A small image classifier, trained from scratch: activation gelu, 13600 steps.
Rows from block 4, named by matrix and row number. Rows with one number belong to one channel. Each number is 500 + 25 x the weight over its row's rms, rounded and kept within 0 to 999. All counts start at 0. Numbers have three digits each. After the name is the row's rms in percent of the matrix's.
# convs0: first 3x3 conv, stride 2 (model.blocks.4.convs.0.weight, 112x64x3x3), inputs 32-47, a 3x3 kernel for each
# convs1: second 3x3 conv (model.blocks.4.convs.1.weight, 112x112x3x3, transposed), outputs 32-47, a 3x3 kernel for each
convs0.53 099:499486496489468458493477473512514495500492474487520480483519480490491526485517488490495490466487481474433440476471512517498519486503461484480500489511491494476452483463508476459483452443482515535503517500497485493505486483496470471514469465495508507464533481477524479502532548515476481547502525495537520544539526504523512484504520482520495520491512500458525553531522512539488506520490510512508522556505518504527534484470506470489474
convs1.53 092:496504521525480514547480462531514510499522494491537526507473473503469461508473487507484483480521469458480480490489530489490508478497484524521501485489518470491460508478493505482510460509515498499512514496475507505500544539482499462514521506492549532510466483469481448456528485467510470514512478508482492470494491495477509535479526501480514542485512552507533471501511476519494472508473447500510505509535510502489485519527538507546529
convs0.54 097:516487505516476479487488493469487528478485494459493506495488515486492540498495537505567485460441486485491472503537503522514496542493490533476513512437439496457474505492465504499462479476480480446508496472530545489522514522554466500510494490505512488495500510523510491507535536520457469499456461480501511511498484522504501506505533508501493497497520522548472497515503480483478495530546511521516475547536489492503574511510526479469550
convs1.54 080:509515480491458519509476503486508533493492513546514496480490484500516496511525508518505514489497480489501490490491493482476477472499502508503503487511504448472514491493475536502484555475505506497477518542496523498501507519495505471483541481512475500521484509495507501523519491482496483449494499493506491461497487452492489484475496490499506450556531474545492522521498526503473487469545507490518511498504509537496507519510530536527477
convs0.55 101:476512507525513504525480501530475487497499462523499471482471459471483488513428479500514557484487521533512482489463463490458447489472489483450471481467495481471498495473513512486498467488501500472460489469479424452460469465469472501472462499492490486483467469454527497479525513499520517514507497505490504502499503491509508540508465525509509511500491503520515567565535533524486502500533544503508538510528537506513531502493514501515483
convs1.55 103:447527514500515536530512522475478485491482491481438507510505481519493499508518500489520514487485541501510532496464525516495472522506500478521524498550518492533488451491477489501481500511515509503518516554489497517497555485476470502477485479498503546500491491524488497505493492422514504435468493470531523477510534518515483465490509540502495480515512510472525550514519508472480535493437467525485521498525536509509531551531527487505494
convs0.56 099:485500494484489506511496507484498461491507521510515556495484487468520579501567558531495506507515486486490474547574543511492491449416503507544532498513557513508517505483447516498463497487494509501481514527483514504522492498498526541474508492466506527532536517496526501497464469508498497495483519502491514503518500488474511460501508526514475465519491502506489465497487463501508490560560535551514494514455441491492515479492506500539566
convs1.56 084:496511498480500481471462478521475503493516531518512520522483523449462494513532513489555491492513514467546490485526531529519520495496513479513478490463431507463500504513517508501511485523480487454499478501511472457507484477471467452467516474493526532502517506463575496477506524513500487534513504519480492463480488488516482506502485491490474484510463466450427460503495508500501529537525526537576485535469498508469438505493477569508480
convs0.57 101:546453476506522439442520514476464478514490507466494517491484444485488430486534500505497513510554505450492507473536538475493497537508487515509554473518502476460514496517477490512505517489468485495498494489518523486465471475497497490506466483479511475515526502469465509516488488517522545501516535550485504483467464528514484513504487487465479497485519513482457479537440490524496479467536482500532524515498516492527537444515511455483539
convs1.57 094:477510517445486512467515525466460509486519521586539535469499478507460495463533529480495494504500476486504481482499512482473481525492484504483557493512495509507511489497469514503476507522502515546508538547468500490477480502485487490461524543509519443480516489540440510532499452463557478481538519491484449477506467497509492528487505480510503504478491478532490444480462488457550496468506503498526500496530518470481513466490469442509523
convs0.58 098:484523558503483490507472475520461426540520431570472449516544538526556543504518537515537558479501531514485512459472485500512482488467461466488509484502486480490485507493486510496485477497487475471526467471499509477503510514498508510508461488525541522539512507509499507483508544516457483547451505535497543512485498511463485469504515484502507511511486478480486480471464524488533531543529492505493475451481495458472488449503496484487488
convs1.58 104:452500502483497519502520541502518516512470493538500495491456466480480484448505510526505478470524509484464489517502560490539512500541511457510513500484523462481529474482454493490491532501507482484497517492495508505521519485506530496472474475502511509505500497551492509515573471503528517507529536505535540501522495489515473485498502549554471473573505509485494483528469484482447517495486504527528527505509528508515504498528514485509504
convs0.59 103:482508518471479496514484510527504477472515494522551545484473501499491527445465511477496486482482510504531544498474455529525488511519517512521481482498473464498506481492483488506487490488506501491531500510505533508527503514482508501501506530532478504497516507483525492478454459497507479508504518536492496500462490466487504472509491497496464487518495492484505495504484497520500497504489505494524522548539523510497509513514515533507501
convs1.59 097:485516494452481497542515498472489490490509499460510477497475506519510497557536526485489519489474460516507517534515460547521522504462501479469457477511476500469488452510524512483467539535489500459528459504555561537529480478519493473513468475523466499548502498529501485499505531514518516505515490506504481528478483466512497470524503512477481533480493509536490533488512528477502501444476470489501517480487503509491488548517523483493485
convs0.60 095:460476500490509531475474484492495496526508517495501466508543523545540551507540521477501457507521503495511535492480496515501473520515517485506501504513500525510486528507527519534516503528537480502529467506545504526518496492470443466457452463466482509521474479482475455508463462496508493475476481502521473500494500467529521465478482469489493458518530526547487445491484485470468460519504497494483479497509480520533508529538537513515499
convs1.60 099:481498490472490535499512554464514484518514480559549494485499493529477512552496462491502481492499537501509543558519509534503481510467511489517507499521523530543530522523497479488511503516494531496476514482487523517525469455470498466476508511493497509525476514502500500476524516463538533445543516512494495499479496510505502506506465518467500494513522498509498532480473541520497530481493511512528492502520516481460460513513519501501499
convs0.61 096:522522519503493506481481511470501528477500529474495534544532541503477487436470458501481493500484500511508494545491456568518449519515474514505510486489509502531518522523512498527531489477499467493490479476501502495495502481490514527507533524533483500486513497500532518498548509525484513531461489546504515494499483492471487484489489492515509476517511487469530514490509537480538519465473482516515504519520503498540494516498537469505529
convs1.61 087:498490497470466473510477458491492523498496492531517487515528458491496505503514487468467493446490494476501498509524494495472527496535467450466468429462442454503419488494467487475469482486514506503484538490477476468491510494500505533463492496479469505485496492510495501487507500487463502489517518519509472528520499467471468501504465486547512487470449498479508488463519508453492495503486466526523473510552527514460531530532522475509499
convs0.62 096:509511468495496467500501545502472478475457462481500495499472513505510514504510466473462490481498486495503505516460496536519490519524482480495476472515538506532548497492493480487538534544530492496498495457458497482490473488492460491502491474492533525517498492499537496500463473481477469450488503457486475480508490504490490517544504470528535503522511496498480516514472511500442450541531529500521496493479482545535502473494495508501480
convs1.62 107:519528513522512491495473504496505490538550496497532531489519534485468522494464520485543525503524480517514506515486481523501524540492488519466492514503505529502567510499553484484503485503497515542468474449513491481479495469470486481479469512533516499520454479494526528507526472441497476464456495498498528506492529559476495528472465517479496516484521500494474507498497488520527526496491516535533512525474501550492500487460482480513533
convs0.63 101:522517520565547509524504496472455446474460464474469479484479482451468488494482523524485491493472509501472457547540515527481443480441455476477473506485445535497455516503521474501490490514515486512496543504516516493491512491519513488489506494508509495501507499511497506509447452479506522521518506544500480516493479518536520501492485506507516525516515511485494489492490475487478470527528525545522495505490524511525502476458473474442460
convs1.63 093:513549498490526521494512501481490460524477474522474490468460505501489486487524527487544522492504513470538499550504492521549541534510498531523506471479465495500526494510528462498525464498519563494521506509497521477489491491513512486528512501522507504486515512532503488503491479504508525481569537500469548551513487485547460432526499501510518471520520481466475486487517530451465512492491437525483474484458474490501485525532554481507518
convs0.64 100:496544512560495499512484479515530488487548505456503506504525517522523513445472511519511470509486472513524529528513488513497471524498488528495471507477445505502504566500508507477487479504516512495504501488501491513479465477508487508506515513494476453489542469520517470468531536491522458477514461497529530473503522522556514481485467460508492449485490478503505562486504568496519514491471437530488488507508514518520485531521494495458475
convs1.64 082:473519489462469531464500485530510491547485474521516519461490514476504531512540546511489551513522534503503574546501519480502515495510487543513478491517503497508489484474473497499490549484491520506503486521499471507485433457491483540473517500498482469450483482511478488528458487515487499510480506496506498452499525480485500494495519484549527488564488473522523486514504478514500510486474455502498531514481515507475520509507563509509515
convs0.65 102:484441468471476529474543512514530532498495487509451487464509498478485461479485468478475483479498510482486503502513501493496501459462485498501568515532558512483490477497526472521527458489510525469469463477516496469522514507509544536538527533510495485508500516514487480499523493503518523513502522524469462446512489456510568535513514489507499505535491442447489494475507511514490524497490511516534503517552522489485501495521487463513514
convs1.65 103:534528493507521485491518533508525537502513493506522477495476494468507561493535540481512490517496489498506486496514547516496519524525498508485507468485481485489533503540517474539529460500478515526519486488461481496520497500517485516527469480474522484504466497532515497505525487505486490484510513485477513472549554496523465467551542510554518474485499552518482488490487497494484482454477494472490492446480508550560565518532508521483499
convs0.66 098:516555530523515511475480503450479536468454524488498507504461469461470493501474493518473498482490473475505467437487509471495494543515527473467490513536510530486482498503489501483482470461470497507534480506468488494510504511518503499554507510545496470454497505472538510509533522547519490498517556518501501481538521497513553514494480504466459479481480473473490469538531450537502499506508496466460483484495518504512548505472531457507503
convs1.66 094:493506506516457508464449498440520561488467506525482461472484431488485495466507512495515502478482518467477480482483498471540523480526513552467507484476455441480426492498502473479531472482507471526519509511502502507515500513512497504498517499484511518520529524512530555525502507526470496545449477494511508512508531479485472436531552490508499519464498511523495484522504474478465499476504526474501502502502514507529506530485480477493526
convs0.67 100:496531523491504582468492529523481477503486469507488477485511492527523521494520478499527531505497508555524473527525514514501478469454463502508516503480485493477463530556535504488469485470467500490490513541503497492511492497493481493467491435448491483470487518492476481505507502490499501471511508465530545520503533544495514528470501494498497502514527487487470488507517511533507511506521517508509485503498509511518510503528547522537553
convs1.67 102:478481519499527527481523536546524522562546517517535515450461483510481502543518546483486470503467491558490469450498499503482506531495482534488474550509486497523490469493516513481506584493496537497503537512480496474477514486430540500473548528499513459481528469481504491468498522506483490508478518528494476475500513519472531528536491488530527460471518498498515459503486501505520521554504525495476468505527506493514532508499481501497478
convs0.68 103:497502480502521524503477510496509467469471468468455482543467447520471462463435467459466478453486509451467503457510534520509498532518471505519506499519494531523533533499493520546537516514513495481497484500465478481483479513553499515554533517502482468509461478519461455506484535515476494507480495545468481502454514502470505533445474476465458475477482479545526495547510485482517477465467506440491516478517508541484457492485488497482506
convs1.68 095:509526478546486469524485464483486533506483519468488478486480469541529470506489450556544495465502509488504504505526509487493538517507508474460459467454440477506458531485515455473514467495533517497534504524496480499496533468473509511510508504497510512479500486497542484491510521512467486456526496485527501523534491514481488489461483505505497489492519458459496511462519505428508495452473508505519527529517555496451522493481499499548486
convs0.69 101:526493466531476485523516507537495478530513510536523532508494521490500514526504545521514514529526469561519473512511501512509512563523502516508522505499519500489492487512512479524545537566561505468462506500509555518511467486515476468498487488494463471503467478513489476512514503508499475527476499490498509528473474517487447458491484471509512515456513523529494506551525514536518508470487502494486521487494489521520533506504537550500500
convs1.69 099:512499483476523528471504487509495486497497496531494520533488481542531538512525506455437497460441467530471483485490493532509520454518493543540535521510502496542517542513511475513518487472461542506498497510464474485471518513459511507485527536503528553515518510494517512508526531480521497494507524465519518514535494514508501565491511469438504464440541479475481482513508507529487518549527522481469494484480507505506543500496484528520493
convs0.70 095:528523496516492475508501526463478515492502527459489507458487510462489465491501461491532490501497519483463535517504488475497528478524543475468505489477486483491487544492476531515509491468493484508458492476452544531473558525523552528525525531560478497513502497492529510488468522535473523533454496535527537496508507488507497513484523538500503530503473505542484499524517539492510484535484497538488517538508520464485547458469500488492494
convs1.70 096:509510482534532519464518562594567541478506503472474451520503511450513508454477501514478491468498471485451477524490480477504505467498494530490483505502515473531516477483498504530513528487511538507528494534510535519522529559534473549549466504521474494485501443511506450459516510490523515503469467505466488526459465510482485496531473515507482481544491490521522527464506509476489497528562548532499457521541481545534556530482509513491478
convs0.71 099:490475501503505526519516524540509528529545540505533488475488494464482475525501464542518501533544507498500512494498499500510522487507535490525553463530519464473459557542490508466473503477507484503502530526513501488510522521488494522526519503529500520499496494525472510531525516555501511502496505496451469479503494508522500522485513493463480511500503484448483519455520508506521525503520512506510519499516521497491543489488507485534504
convs1.71 106:531533498489529477484448491490475506474510480528528507501505530446518539499535546487482492453479467532459470471479493501507485488536455471505486480481496476499510504543536493521520504490471524520510533533454448479517471480497480465532495494477538491509531468507493490524499492512517508466539475472482505482547501530500471491508533477522532474502490532531510513511485527448536488489509477487483491502494506497487515532458444523516456
convs0.72 105:496519494507488517520547506491521485494478488464481479495457469434523505471503507563505483514504506449474491527494481537510476510499466470488500495515489498520505497507509525508499504498530496471480501446482507488500500459450495498492488481486481493503486505506500476443507505494526535527551566525521513508501491514512532545521500488480482480429423461549527526510501529511509534483461489490462464529484493489480477517485482502480485
convs1.72 100:505493486456474459494512481587527512497500506486462492548501517556510496508460494485491511492487499493502499493513493490523503505537489507522514524469467494495472482512482522502511486493533502485490513516487503444477477470456480503496528544504485494484561544481534465499452461516502472469529483456454458501487513484511514517545526498483517483497533449524521490499495512505532528555546523524501487504478517442447481472499518473492482
convs0.73 103:532510488515500500494482495516504514487514562503526542489515563532534535467502546484518524474491495487513454476488492485482461519480448479489533509493478471503466516495499540507479478477478522500502528520514509521527478517532518518495491456449468455477480504550530546574521465494480465498479476531503472514496471516509509481450498529466492504503504524519485542543495512493461488474495504490502495494484512530524502475496514504526550
convs1.73 099:510533523502532535478504505477484502516507487518526558504467485516465492529550526503535502510470493530503478529494498485493518440475479470471456505505491526538526525495495526482525517511537459538502536533515501487499463488502502464507524560524498519476489516457522504506510549514518578501507536518460512513527545501525518481508528510420519496443478525530470537512496501503521524497480465485497515484480494496498493493507508483526525
convs0.74 102:452511495469508540488455488520495473540542504516516540503507488500523517458460520542520540516520505530500494541509479518501482509504473554530503555521523560528503456515514518492477505467455541501548508484481483508482511497483487469466521485512465464468457500487485521499519480498494530523476460488478494553544499541499539509516492454520510471529524506505512497512509505518514501502529503505503533475522501461454493460436485488468491
convs1.74 107:436520497464512496524559486473452456512532563506504558493470467492467491499541539502477460481480468473521484472506516491482515515484503492520497518510466519510498504525462504538486484492520559491530527471483479455463486436463526504464537522503503539507513489518531478508462489534538485491559524483491481491519478470510515504476507490475520490503538505524510491485480450511498493434457441505502490484507539535516507487527477467502530
convs0.75 101:477489514505506528508529559530533533551522495530516539491492506505522528494553533451511486492512472504536518502524484505492453499502478474514509528504492496508513441471485470486503451496508475491482477500511492561500483465503491475471487481475511520522519506525531537536482497505494511537517517557465475490481509486501469470502488474495478475477486497526477457508488487525494517507493469499502497499501527476490506494500546491520524
convs1.75 110:494518537478514504497447517500537557492497530488480514511521490538514499518475509490518531499525516480545518508506468494493504438499542488516512506514475528510497500511516548505522484469501444448501497477515502506544499517483451505469492483480493501521496506480512536457483518529494516503490530507469467471472533500528540535491508530490524534498532496531505489517505497529476498537492516543508498480462516524519501505460469516494531
convs0.76 098:424493519533510514493541521522497521500511515482502495498538529479515492472460491477535493484492466499469474498469478483494510486514536471520509482508548504494491494468496477490479474505490501486484474490483527465466491500498484529512476513492481458467499506495510518501518491522495485513504484472493478503483495522499487512475499488484513519490495498553515518506522496473513500498462478520490442552535497529490526518519501507508506
convs1.76 106:491490570487512555495481503474469490511490485509477503497513531480486531506485521517513522535528522494488447506473471532483539476535506479490476497452523546538493518514493502505517498501541504524548517532505503507512500511506530508522477545528471486480519528509488525460513518456471499502483520507474488459536523502474516478485545499489516472476482520513482501509494505516543498491476508504512486491521514471482497508493537475523494
convs0.77 096:521482472513456492494497539444480460529520499526553493488496530460498527473489499449471504463472504496513501547458464536495485503473504537503495492472499476498510501498507496467459509519484454471469493487473514516517504507471526524486488511490485516516530520497476485502471469495507503489491507528491499510497513501493493521501507527526533527496518501500525491476516488486471494496516483464481488473471496515502512480492516459501495
convs1.77 122:449495528487517488442513487498467485505487487519457468524525489496473474506449499526486531503502494513468481497476483556485523432486506541514466513486492506505489550481532514491518483516543503527527496538535493484494494524508472517506488517529462514524458486491497516502535514457515528456480534471496492467440557557511539477532499535500492497454499490515502491499459500482482464480481498450475509503513527502535531520508515535516518
convs0.78 093:479457534495513498476546539525499492487490492503480478516493504509490495494475507489512520465504490457507501509521466475492480469515499480506501479503489475494504496506563456510512469481479499486466533487472482519515471500512507512497514534513499497505493512530529511476492472505474506511489487503445476462473491464493478483469476470467501509484497513516504529526539521507519510501460516522496506544504487538541523519497540506530573
convs1.78 078:462478513487483514491506481458441514519470479499540513543495484526519481521512515470521516505512519470484487501496504496487493471461481455472488474499484503532508512489504473474482503482493494516464508514487510478463483467491495493503564486481478493511520537499496484497448493469476474474486496486491496476552518496496520515473505565478502514469472509489512481495509514503528512493468445487477447479449476507530496477515547508509495
convs0.79 101:496503500433482521442509506476498528511515528502468456498478478497484465501482468533497478555534501516513522533514490561514507513497487487481467472513518513534516511538532489498495469476447480524497468482509497497507489482501477486483505492474510479463497511489502501500522504500521495484533511469488488529500475526459463483493474443500487462505505469480517515464506483464453466491477489501503514504490529513530546532450500505517543
convs1.79 096:494495498498472518452483545560532515554511506482502481459510496463502536490499535470487495487492471499455471512491486503478503508467512511502550488481513502492509478525480512477491527521455481472477537506479512536507510453440532498471519506475526485482506503507518497504508510443493498483424549523499537526532489518502477490543493461519521471521519485471497488494512505482501503470490477467475500494505500493503524454467510495472514
convs0.80 102:461495494460483521437453462474498462511504510524500489553542498542529494519518492534521512488477465489509441519490551489488513491460476503471507538503479494510497510548561485506519509512516488505480452504507485465452465460487492484501498474495493464452521487476510491487509503516484473476500463454535517490500479504484488485496493554520493522523505501501480508495509523519491506490482461496478445503498471492481483507499480522491520
convs1.80 113:488472465518496486524505517505536527530508484488478449486532492516512510513470463519529543507544555502491556502548504449528533523503529521491469518489497537496501495502528482462486521524482469471478494477467518518542533496507486495497447467482486499485502488485464505512494510514493494493480523538462540535500515511486505470460489548525480476526477463469512504487500483521512503436462466502520512519542540521475508495502482499516510
convs0.81 102:524516474503531534520523506447464489501478493530502501501495509522491513521506494498468456494523480498533500477489509488524503541530511513431449514516461503487472489509526534506509515488470478535528511526476496472426488489497468509507532547524492486493500479506478476473530488482529481508512513511512509480486471456473435489497458450483493514508512512502509572508496544513465470517519507491500519487494513501480527496514531493513498
convs1.81 101:491514523498531477514511532511480500539502511499485478462518498519505462501512515502450449489476462498467499492505524523519506486479494530473523544502474525443464511494500507491487487508535528498497522459456480464436501512550519492520463510504499482499493488491488493491485495492496488506471502518513506519520505501497465478521486478514489511473513558487470452534495471538520466496502504482501523497515485539508524518470496495499538
convs0.82 093:514480506487505488537526521506510502528524527573535509466457502447480494483515525534526529506488496487465484544530522511458468482440484562528506497477457412447467533513490477491484477499530477453482467484469520502468477484474461478506489485513490507504500532520512495502484521510516528504516488467515509518518533465520533480478470487533489472483498510456491510497511562467529545487492483461497470486480497490499513506481489491496514
convs1.82 111:493511493495512492491511499514532542462500482454461472520521526504510524513499509479501528479458480520489475509440474508489491501484485461512502511486476473493505530525479467532529474446488470518537459496519473476494463484517437473521463483504555533508530487519483468512456466493524481485525500475467501515500494526507521545500480540483489495482520510527530488535490520515499562524499489534505516511527494548484465465478452461483465
convs0.83 099:455493520491536494503480469507464493499478517498505497502546515491525522522507539525497477554475494521483472509494493499487498483512538466523531449462542472553575503506470559493510517495511514489487521488488506505506521518512505526523495499492520512500535506505527529505444455470477496447511435425475477485471483515492462507498509514488489482513478443501508499472482481515508477508520504516506498521499496493478476534503465518528468
convs1.83 108:513490516475515503513498483531516511516504511493509492533483476511514472515543497490489512486453498482466507469491479462477470517484484516500501484488499495478451491493501480481465561489422535501505506486554556571553498476447486498493501488480508521517529513508482501521464497476490529515487524518549529511487458499466467487472488476550520507506511510489500515509537508498523493480501514498532539535554530499490459467468468490499507
convs0.84 100:506477499493483507438457485473483474456515485438523500498487507525499485501548524508516506553538547552556561525561539490497511480523539464490510449483529470496535498524481485485485512520515464506516510515490507498483491499515514532519531528495465484520484496535477502515511554466476511449447533526498532516456502494458509514486522522482502470497500499529506471556509466516478482505504506478502463510509465556528520529518482511512481
convs1.84 097:463473470505503476509517487501494500494482472492505493533509502518485476452479478497461451506496505517491521496495528484496498518491505473518514499483527525529517504467486489457500538522527456456451507493457514498510494460460505517481495515520506504486550494503515532550507528505522487491564486506475496488515524477532540551477487499523528504522542472511477526476510527509485454462503545467504504495509517461501502524539491516491458
convs0.85 092:523518486482480483480455488524512525521540538516455502458507515472506491480482472485465491445463480438497540511519506469488473464478493501484492503500483514475463489473514459479506502510488453481510482484498458495513558548550556486508509486520500491531483479488501488493486489553523492499499460490480459507513459495509485511533544498502501485483481507443484487505517508498473527477480456521504514520532518521471516514511511504496525
convs1.85 082:522504477502508489488511478514520557526506520524494505513517522518504531562520508492529548461503512476514551523494521510522558479484484490453406477450415476465420526527505504503471479508513548520555509477523512478479520514517493563584535514537468498499493519536512529524533519539504525503529536515473537489503514498450479494447490472497482521482490486508514492500516509515488518487500518489507508500501485542544533514506494480497488
convs0.86 097:503530528525528505503490492528517476506508485516519481490506508509532561499507521510472481500470468448482430474449473480510517465527523441490490490469481455490475519481490485495503463498497507494510551518471529509477507508511539522510546533539529525540513526521474477500487495531490511536521520538458480498469492467535491492517484477550513491479491490484509508543496481540534512518514510518521486472503523467455505471473530451498526
convs1.86 103:522504461496479478484489520478542556484509485451483497502503513493525534444521514490499522498509463515495443489514479508501451463535448486509488483514498483488529493509487448513506481481488471500494503525439478442467480508525503503486499482500543516492532496523501517517473439476498462473448505503463516505487496479512463474485496491515540503526455497522476495505515500480454537531537530478485506507494494567505532491493496509511461
convs0.87 099:490478471481496494456513544576565468514504465459499466515540530523541464484500475494497490494520506488507565492487510472480497514487509436476511505514527544543563459467489494476458511498445502498519531512505483495514495517509504518521517507522444467487496512512506519518472536480439454458493522516515464471485473492514478495490504491511512514514496536527525528543458496521503501475475467497460464498501486469516538464494511501488517
convs1.87 085:513474488474491477475479510491508503493460506468465485503530504541532538466483515493492485491503521500501515476475470493460474470529489488510475491523473488474509517542501494531491484478506484473509448550498456511480525479564467498535480483495544552507515530517493531521488502470478453476500523503501470468482514478550498508517522534532501505495508490504526505483537484511489502497512492511504499479535583506531466522490520476449417
convs0.88 096:505489496503513500478457499497533509483508512514535522480489472441447480490509536508495430525531457525541509513486479474502500510531512461481477501494499499490460510513506502507498521463482527534478505513513484524535509502511499480468505494497537547513501516536489490543500445437484495511457480480525529521539492503511524535483507446473489469479461474452455459491456469481455498504503493510503486466506501497501476486486515470472463
convs1.88 108:464431521524505502520509521524523509501539492518497455517518494528509473456479541486488560479493510478446511476512502498515493479542476508477488517494486426486512507522492501506513501500522471503461475498505488504494478504481463483486476471502507486468539519493572555507522525477451514480485524519465493470499527497525506500500517457508519462507515470544510532537497523528492501497505487460476489482508548501500483488529549518474470
convs0.89 101:493508500479521502473519502527533510506505502511496519498464459506442443478446454540529539522505529524542505496495521528537506496485497468492499471480454441465447476523476538526508508525503461474459472481507480514493500492463536501466524502487517469484536495484531520495472467455415458473453476490507485479512502533535539541499548538521503524469474503492525513506495526515521515496492487501545516537529528524493490537495465491486489
convs1.89 106:552498488474541472477558545554547501512513499510501471535533481512492508494529542461504513492491464501502467520483471512474472507490507487505472491470485453485530489502477507522559496490503438479443503502510463512526473518512510505496504488520485497501515547490529502497437463505466482497470495503498488518507504495519483535513515475548533507541485496525519529481493519443526495461483515480476482525499535530523519481541504487470520
convs0.90 104:514505489484519463520499462534485499520497489526538526483514489516494486478491491472457495493521516503522493540501504490518497532526504550509503538503539513609526450487492449500511480493479481523547528513530542526500487537496514518474513483490494454542507510521499501535453498482454485512472522509554547486531493516490480505517524537481502490479496476418441542462505528510512487485495505481513487504502516525503484519496466479503498
convs1.90 096:493494516513523525506483510498488443451525485503492505461520528503542530502510506519487475522494481462478474495528525521519493518513486497509556508521470508482519514471502530473468515534498494507515501508503483475443480494531504521516523550520476528512450456480473514529462495553489488481537528492517469487523518482515513524462490471509522524473489497490488485501480487500476511471473479509491505527507477502504484589505503535512523
convs0.91 104:516510497506522485534534495517532494505518520509536508511568507581511492574559509455456480474498482526527501509475471459466489466474515495474485496492508493486468483525498504504487499514477460480481527511505517545503494491464511489521446482495508482451520482438505476456506481472483461456515487462499519517501498519534504541503472472475481458501491488522528523550507547525519500475483496496477486480462474470492461512518507527513473
convs1.91 105:513469465539481492543477474488498476504503521478529504534498468515493450513494476477485527483474484515488508459542514434487529516456510518539478536546484583538467495467485491512513548515513509527496472502500532498509537525520505518500507511479537483492495471505494469497490498496522500476496465491530514501499509503462517471486471502531485529468527466462463506428524482503529474409502477542563531544538573510542501476518460493498460
convs0.92 103:501529514467473506483460475469525495500489524517492504550536518477498509488466479474491471495492478492509494491515527485497485485480454470479447464474473508480500497510520503495516527506520543506516529532525489497528519522518540527521534510499526504480483498492414457497471479516445501534504535545533493486506499508467509504493467475497475471519490496506522527497547520488504547496490486536505487519513523512506511474464516480463520
convs1.92 100:512501526501484475498523532488535540508510500504503498501516493494490431508479469492470502500461474483448467498538475495487525503575509524524476512502464500499445484474489499486478454497523528511485497482493494464455520564498499507470509479502481484459453435489489489484523517507494508480472481504490489515496551517528513499498508489531495525485484508489479472488513495536476502500511460517521506504480504487520531510489456575492510
convs0.93 103:533517521478461475484460515542470456519479478516514479507493474512520475514513446500515540511505564483515517445487504477513520463502491506519491513513480463521493475482516466483496459480484571488507581532510553483509500502518512481489536458482493467500533491462571501465460508551499511494532513516469443490482475487458453516490484500479492509523518531519533497468512448524550494505535503478499493475452476500486515482492518477459503
convs1.93 087:462496468463569496502537502487543496507502484505472479522537503470499472460479506488500487518463474505500534490538516459524476504493524463479526467482520517499504543488485488529503502483502466467486506475466507504509506453445502487514515489471490487429500486466468485493499461482537456491549472495502450477517489502504514500491503522502454480544431464490503488500496513558494504507524512475461491500488535469520500528529540484487475
convs0.94 102:538547543526502528500486470534500505534510485528479477526506519518522462534488510559534529551506524497532526474490495496499503478490501510523498528536522459496541550537467486493477496495488506517543524478551503509530499498478502513470494503471490519535490481482487519502479503492493514471489472520469483481507517524570584529475495523457488502481482478514497497499497478469526511487496506512481490491473470527523504514531546484525500
convs1.94 105:507479549498505563475472510507515514536493486513477504472461502495506486496541538496502485463469474500490506478494505482494481536472494523547530500528493544484498461489514492472488542459446501481531529495488516543496490481452513477476511523488482507523510484485509491482483490485503518480493515500503501496491486528523508539492490502545500498475537509452507493482504484449495546473467498512479531501511521501532505493513484503511477
convs0.95 100:497470471500495441505471454509539529487508528455493478476512538447524534466522500482501485516511474496479473511503492497489483499502504487563512491466487480509500489504501491495488487491484542496461515488464491484486477488463525514505521549546517494495498499499498496491546520507526481490539535495485510496573518544571528534490486497517495480511533507488493535500510550513529522477478457495478461546480518490514508502483500545539491
convs1.95 105:471475495490487487500477466445471519502506483464468481474465493489516525508537522509476475474522470480487477544485503526492517471524469535502474520467501514493483541525492508546508462467479489516551482507480446454453494537538489507532505489453500503489470467512515516483492506495490459500508488473515487474525497444492488490507529485460503467498494521509511494516480462445456544471453434496497497513513492552521527537549489545512471
convs0.96 098:458469471486421465483442478610526484571501503505518507521475465526519477501511520502490459508478487514512510524504512515487497520513501550490502579500480498465486510477476459478487483537514483535516480502527487509480492505507486485477478481469477475496496481465497493479527489483508478450492495508497544514490509517494465464497477485473496480503496495456497548506535577537524525474483492480482463500493466495476512462482521466503519
convs1.96 103:498468485509480501537529483538522536493537506457505496510554548518488545501490511532513514470503524519490469497481489503536510477529483487502477501512521491502503537517489498544506511516545490513542476489504466456516488481504470482499495480485549514470500529476478468494478458480513441439510499473491532513495508497479497519464490472481486487452484483510529485551482509523512529518472488510472473514494505550515503476504494447522503
convs0.97 103:512487502514489500474557531505468528515519538491548570489471480533485488533564539483455505459513506472504507499506558502510498456473496457480496460524503487471505481485479470502504499509493519529474519506475555526494519509523493483502484490489527511493511487464525508510467479477492495498538505507527500495507510494503469456526470490547536520572549543499495474519506523483502532555519489523483482496493451500453484483484485499509520
convs1.97 107:545513497471461461550432450485493483499486475467520501511496497540525509532527529485532524496512502508498526471506521502520528519490512498440465498491455514468477477452486528487457508489452543505527475489501502518512464498490486498491505497507487491504488482483490523525460498512510500552508506540539503496517493485471456526480485509517511549489495520471485443496491487509509457487498473531550538471467531541497497561488520538504503
convs0.98 101:452513534484478508473479481517498503511506509532521499540539529513493512506475485498511485488519502517505482512516498529518514526517469526514481500506503491489499477499514453503506514530546506477495511501484501488491529527519521517526483498497506526512517515481530488486515526540513511487498491455523500487515500496511504489488495511492508487506477476532512505486502510507508515508508505511493501520480469530551580501507558490501478
convs1.98 116:502524440508519548505506497462464543449499540524558552510481510466451514525499493475492541459514505501500464519431459506473485508514488514565541496508523514492510497523533466483516521458482529482492534513532487453536535504497496468498497499452553521488479513526494504514477488536518494499546489529502505478546488508512531506496515497492524466552508499551549548503485493494507504455457464529522493519546499486476554459481513475521479
convs0.99 099:530500480481475429458494471501482497498486479502514481480492474454484460448473487505529532532534488504494490502527514508547498511515499526549537504495484494453481496514513513488502473497510503465450502509480505510491493503514471491491480492507510501501482475518507534499477528485509523507483511490521504522510529508488471503462500485498528500504526507493499505486497493506459497529518512516530535521517510525502485456465452479468475
convs1.99 097:486507478464509516494516485472498534490535530493498477487502512492488512500512499493494488452467493471514531463460473499519529526495462518509533479497492463470490515526564495498518503513485476449460505505485512511529513532521515489534488514527510483551524501516520540521520489514490528504505510505525497448529501474516502471510498482480485454519471484444498515492532547502487487519497512470498516487543524470465518472501523455505485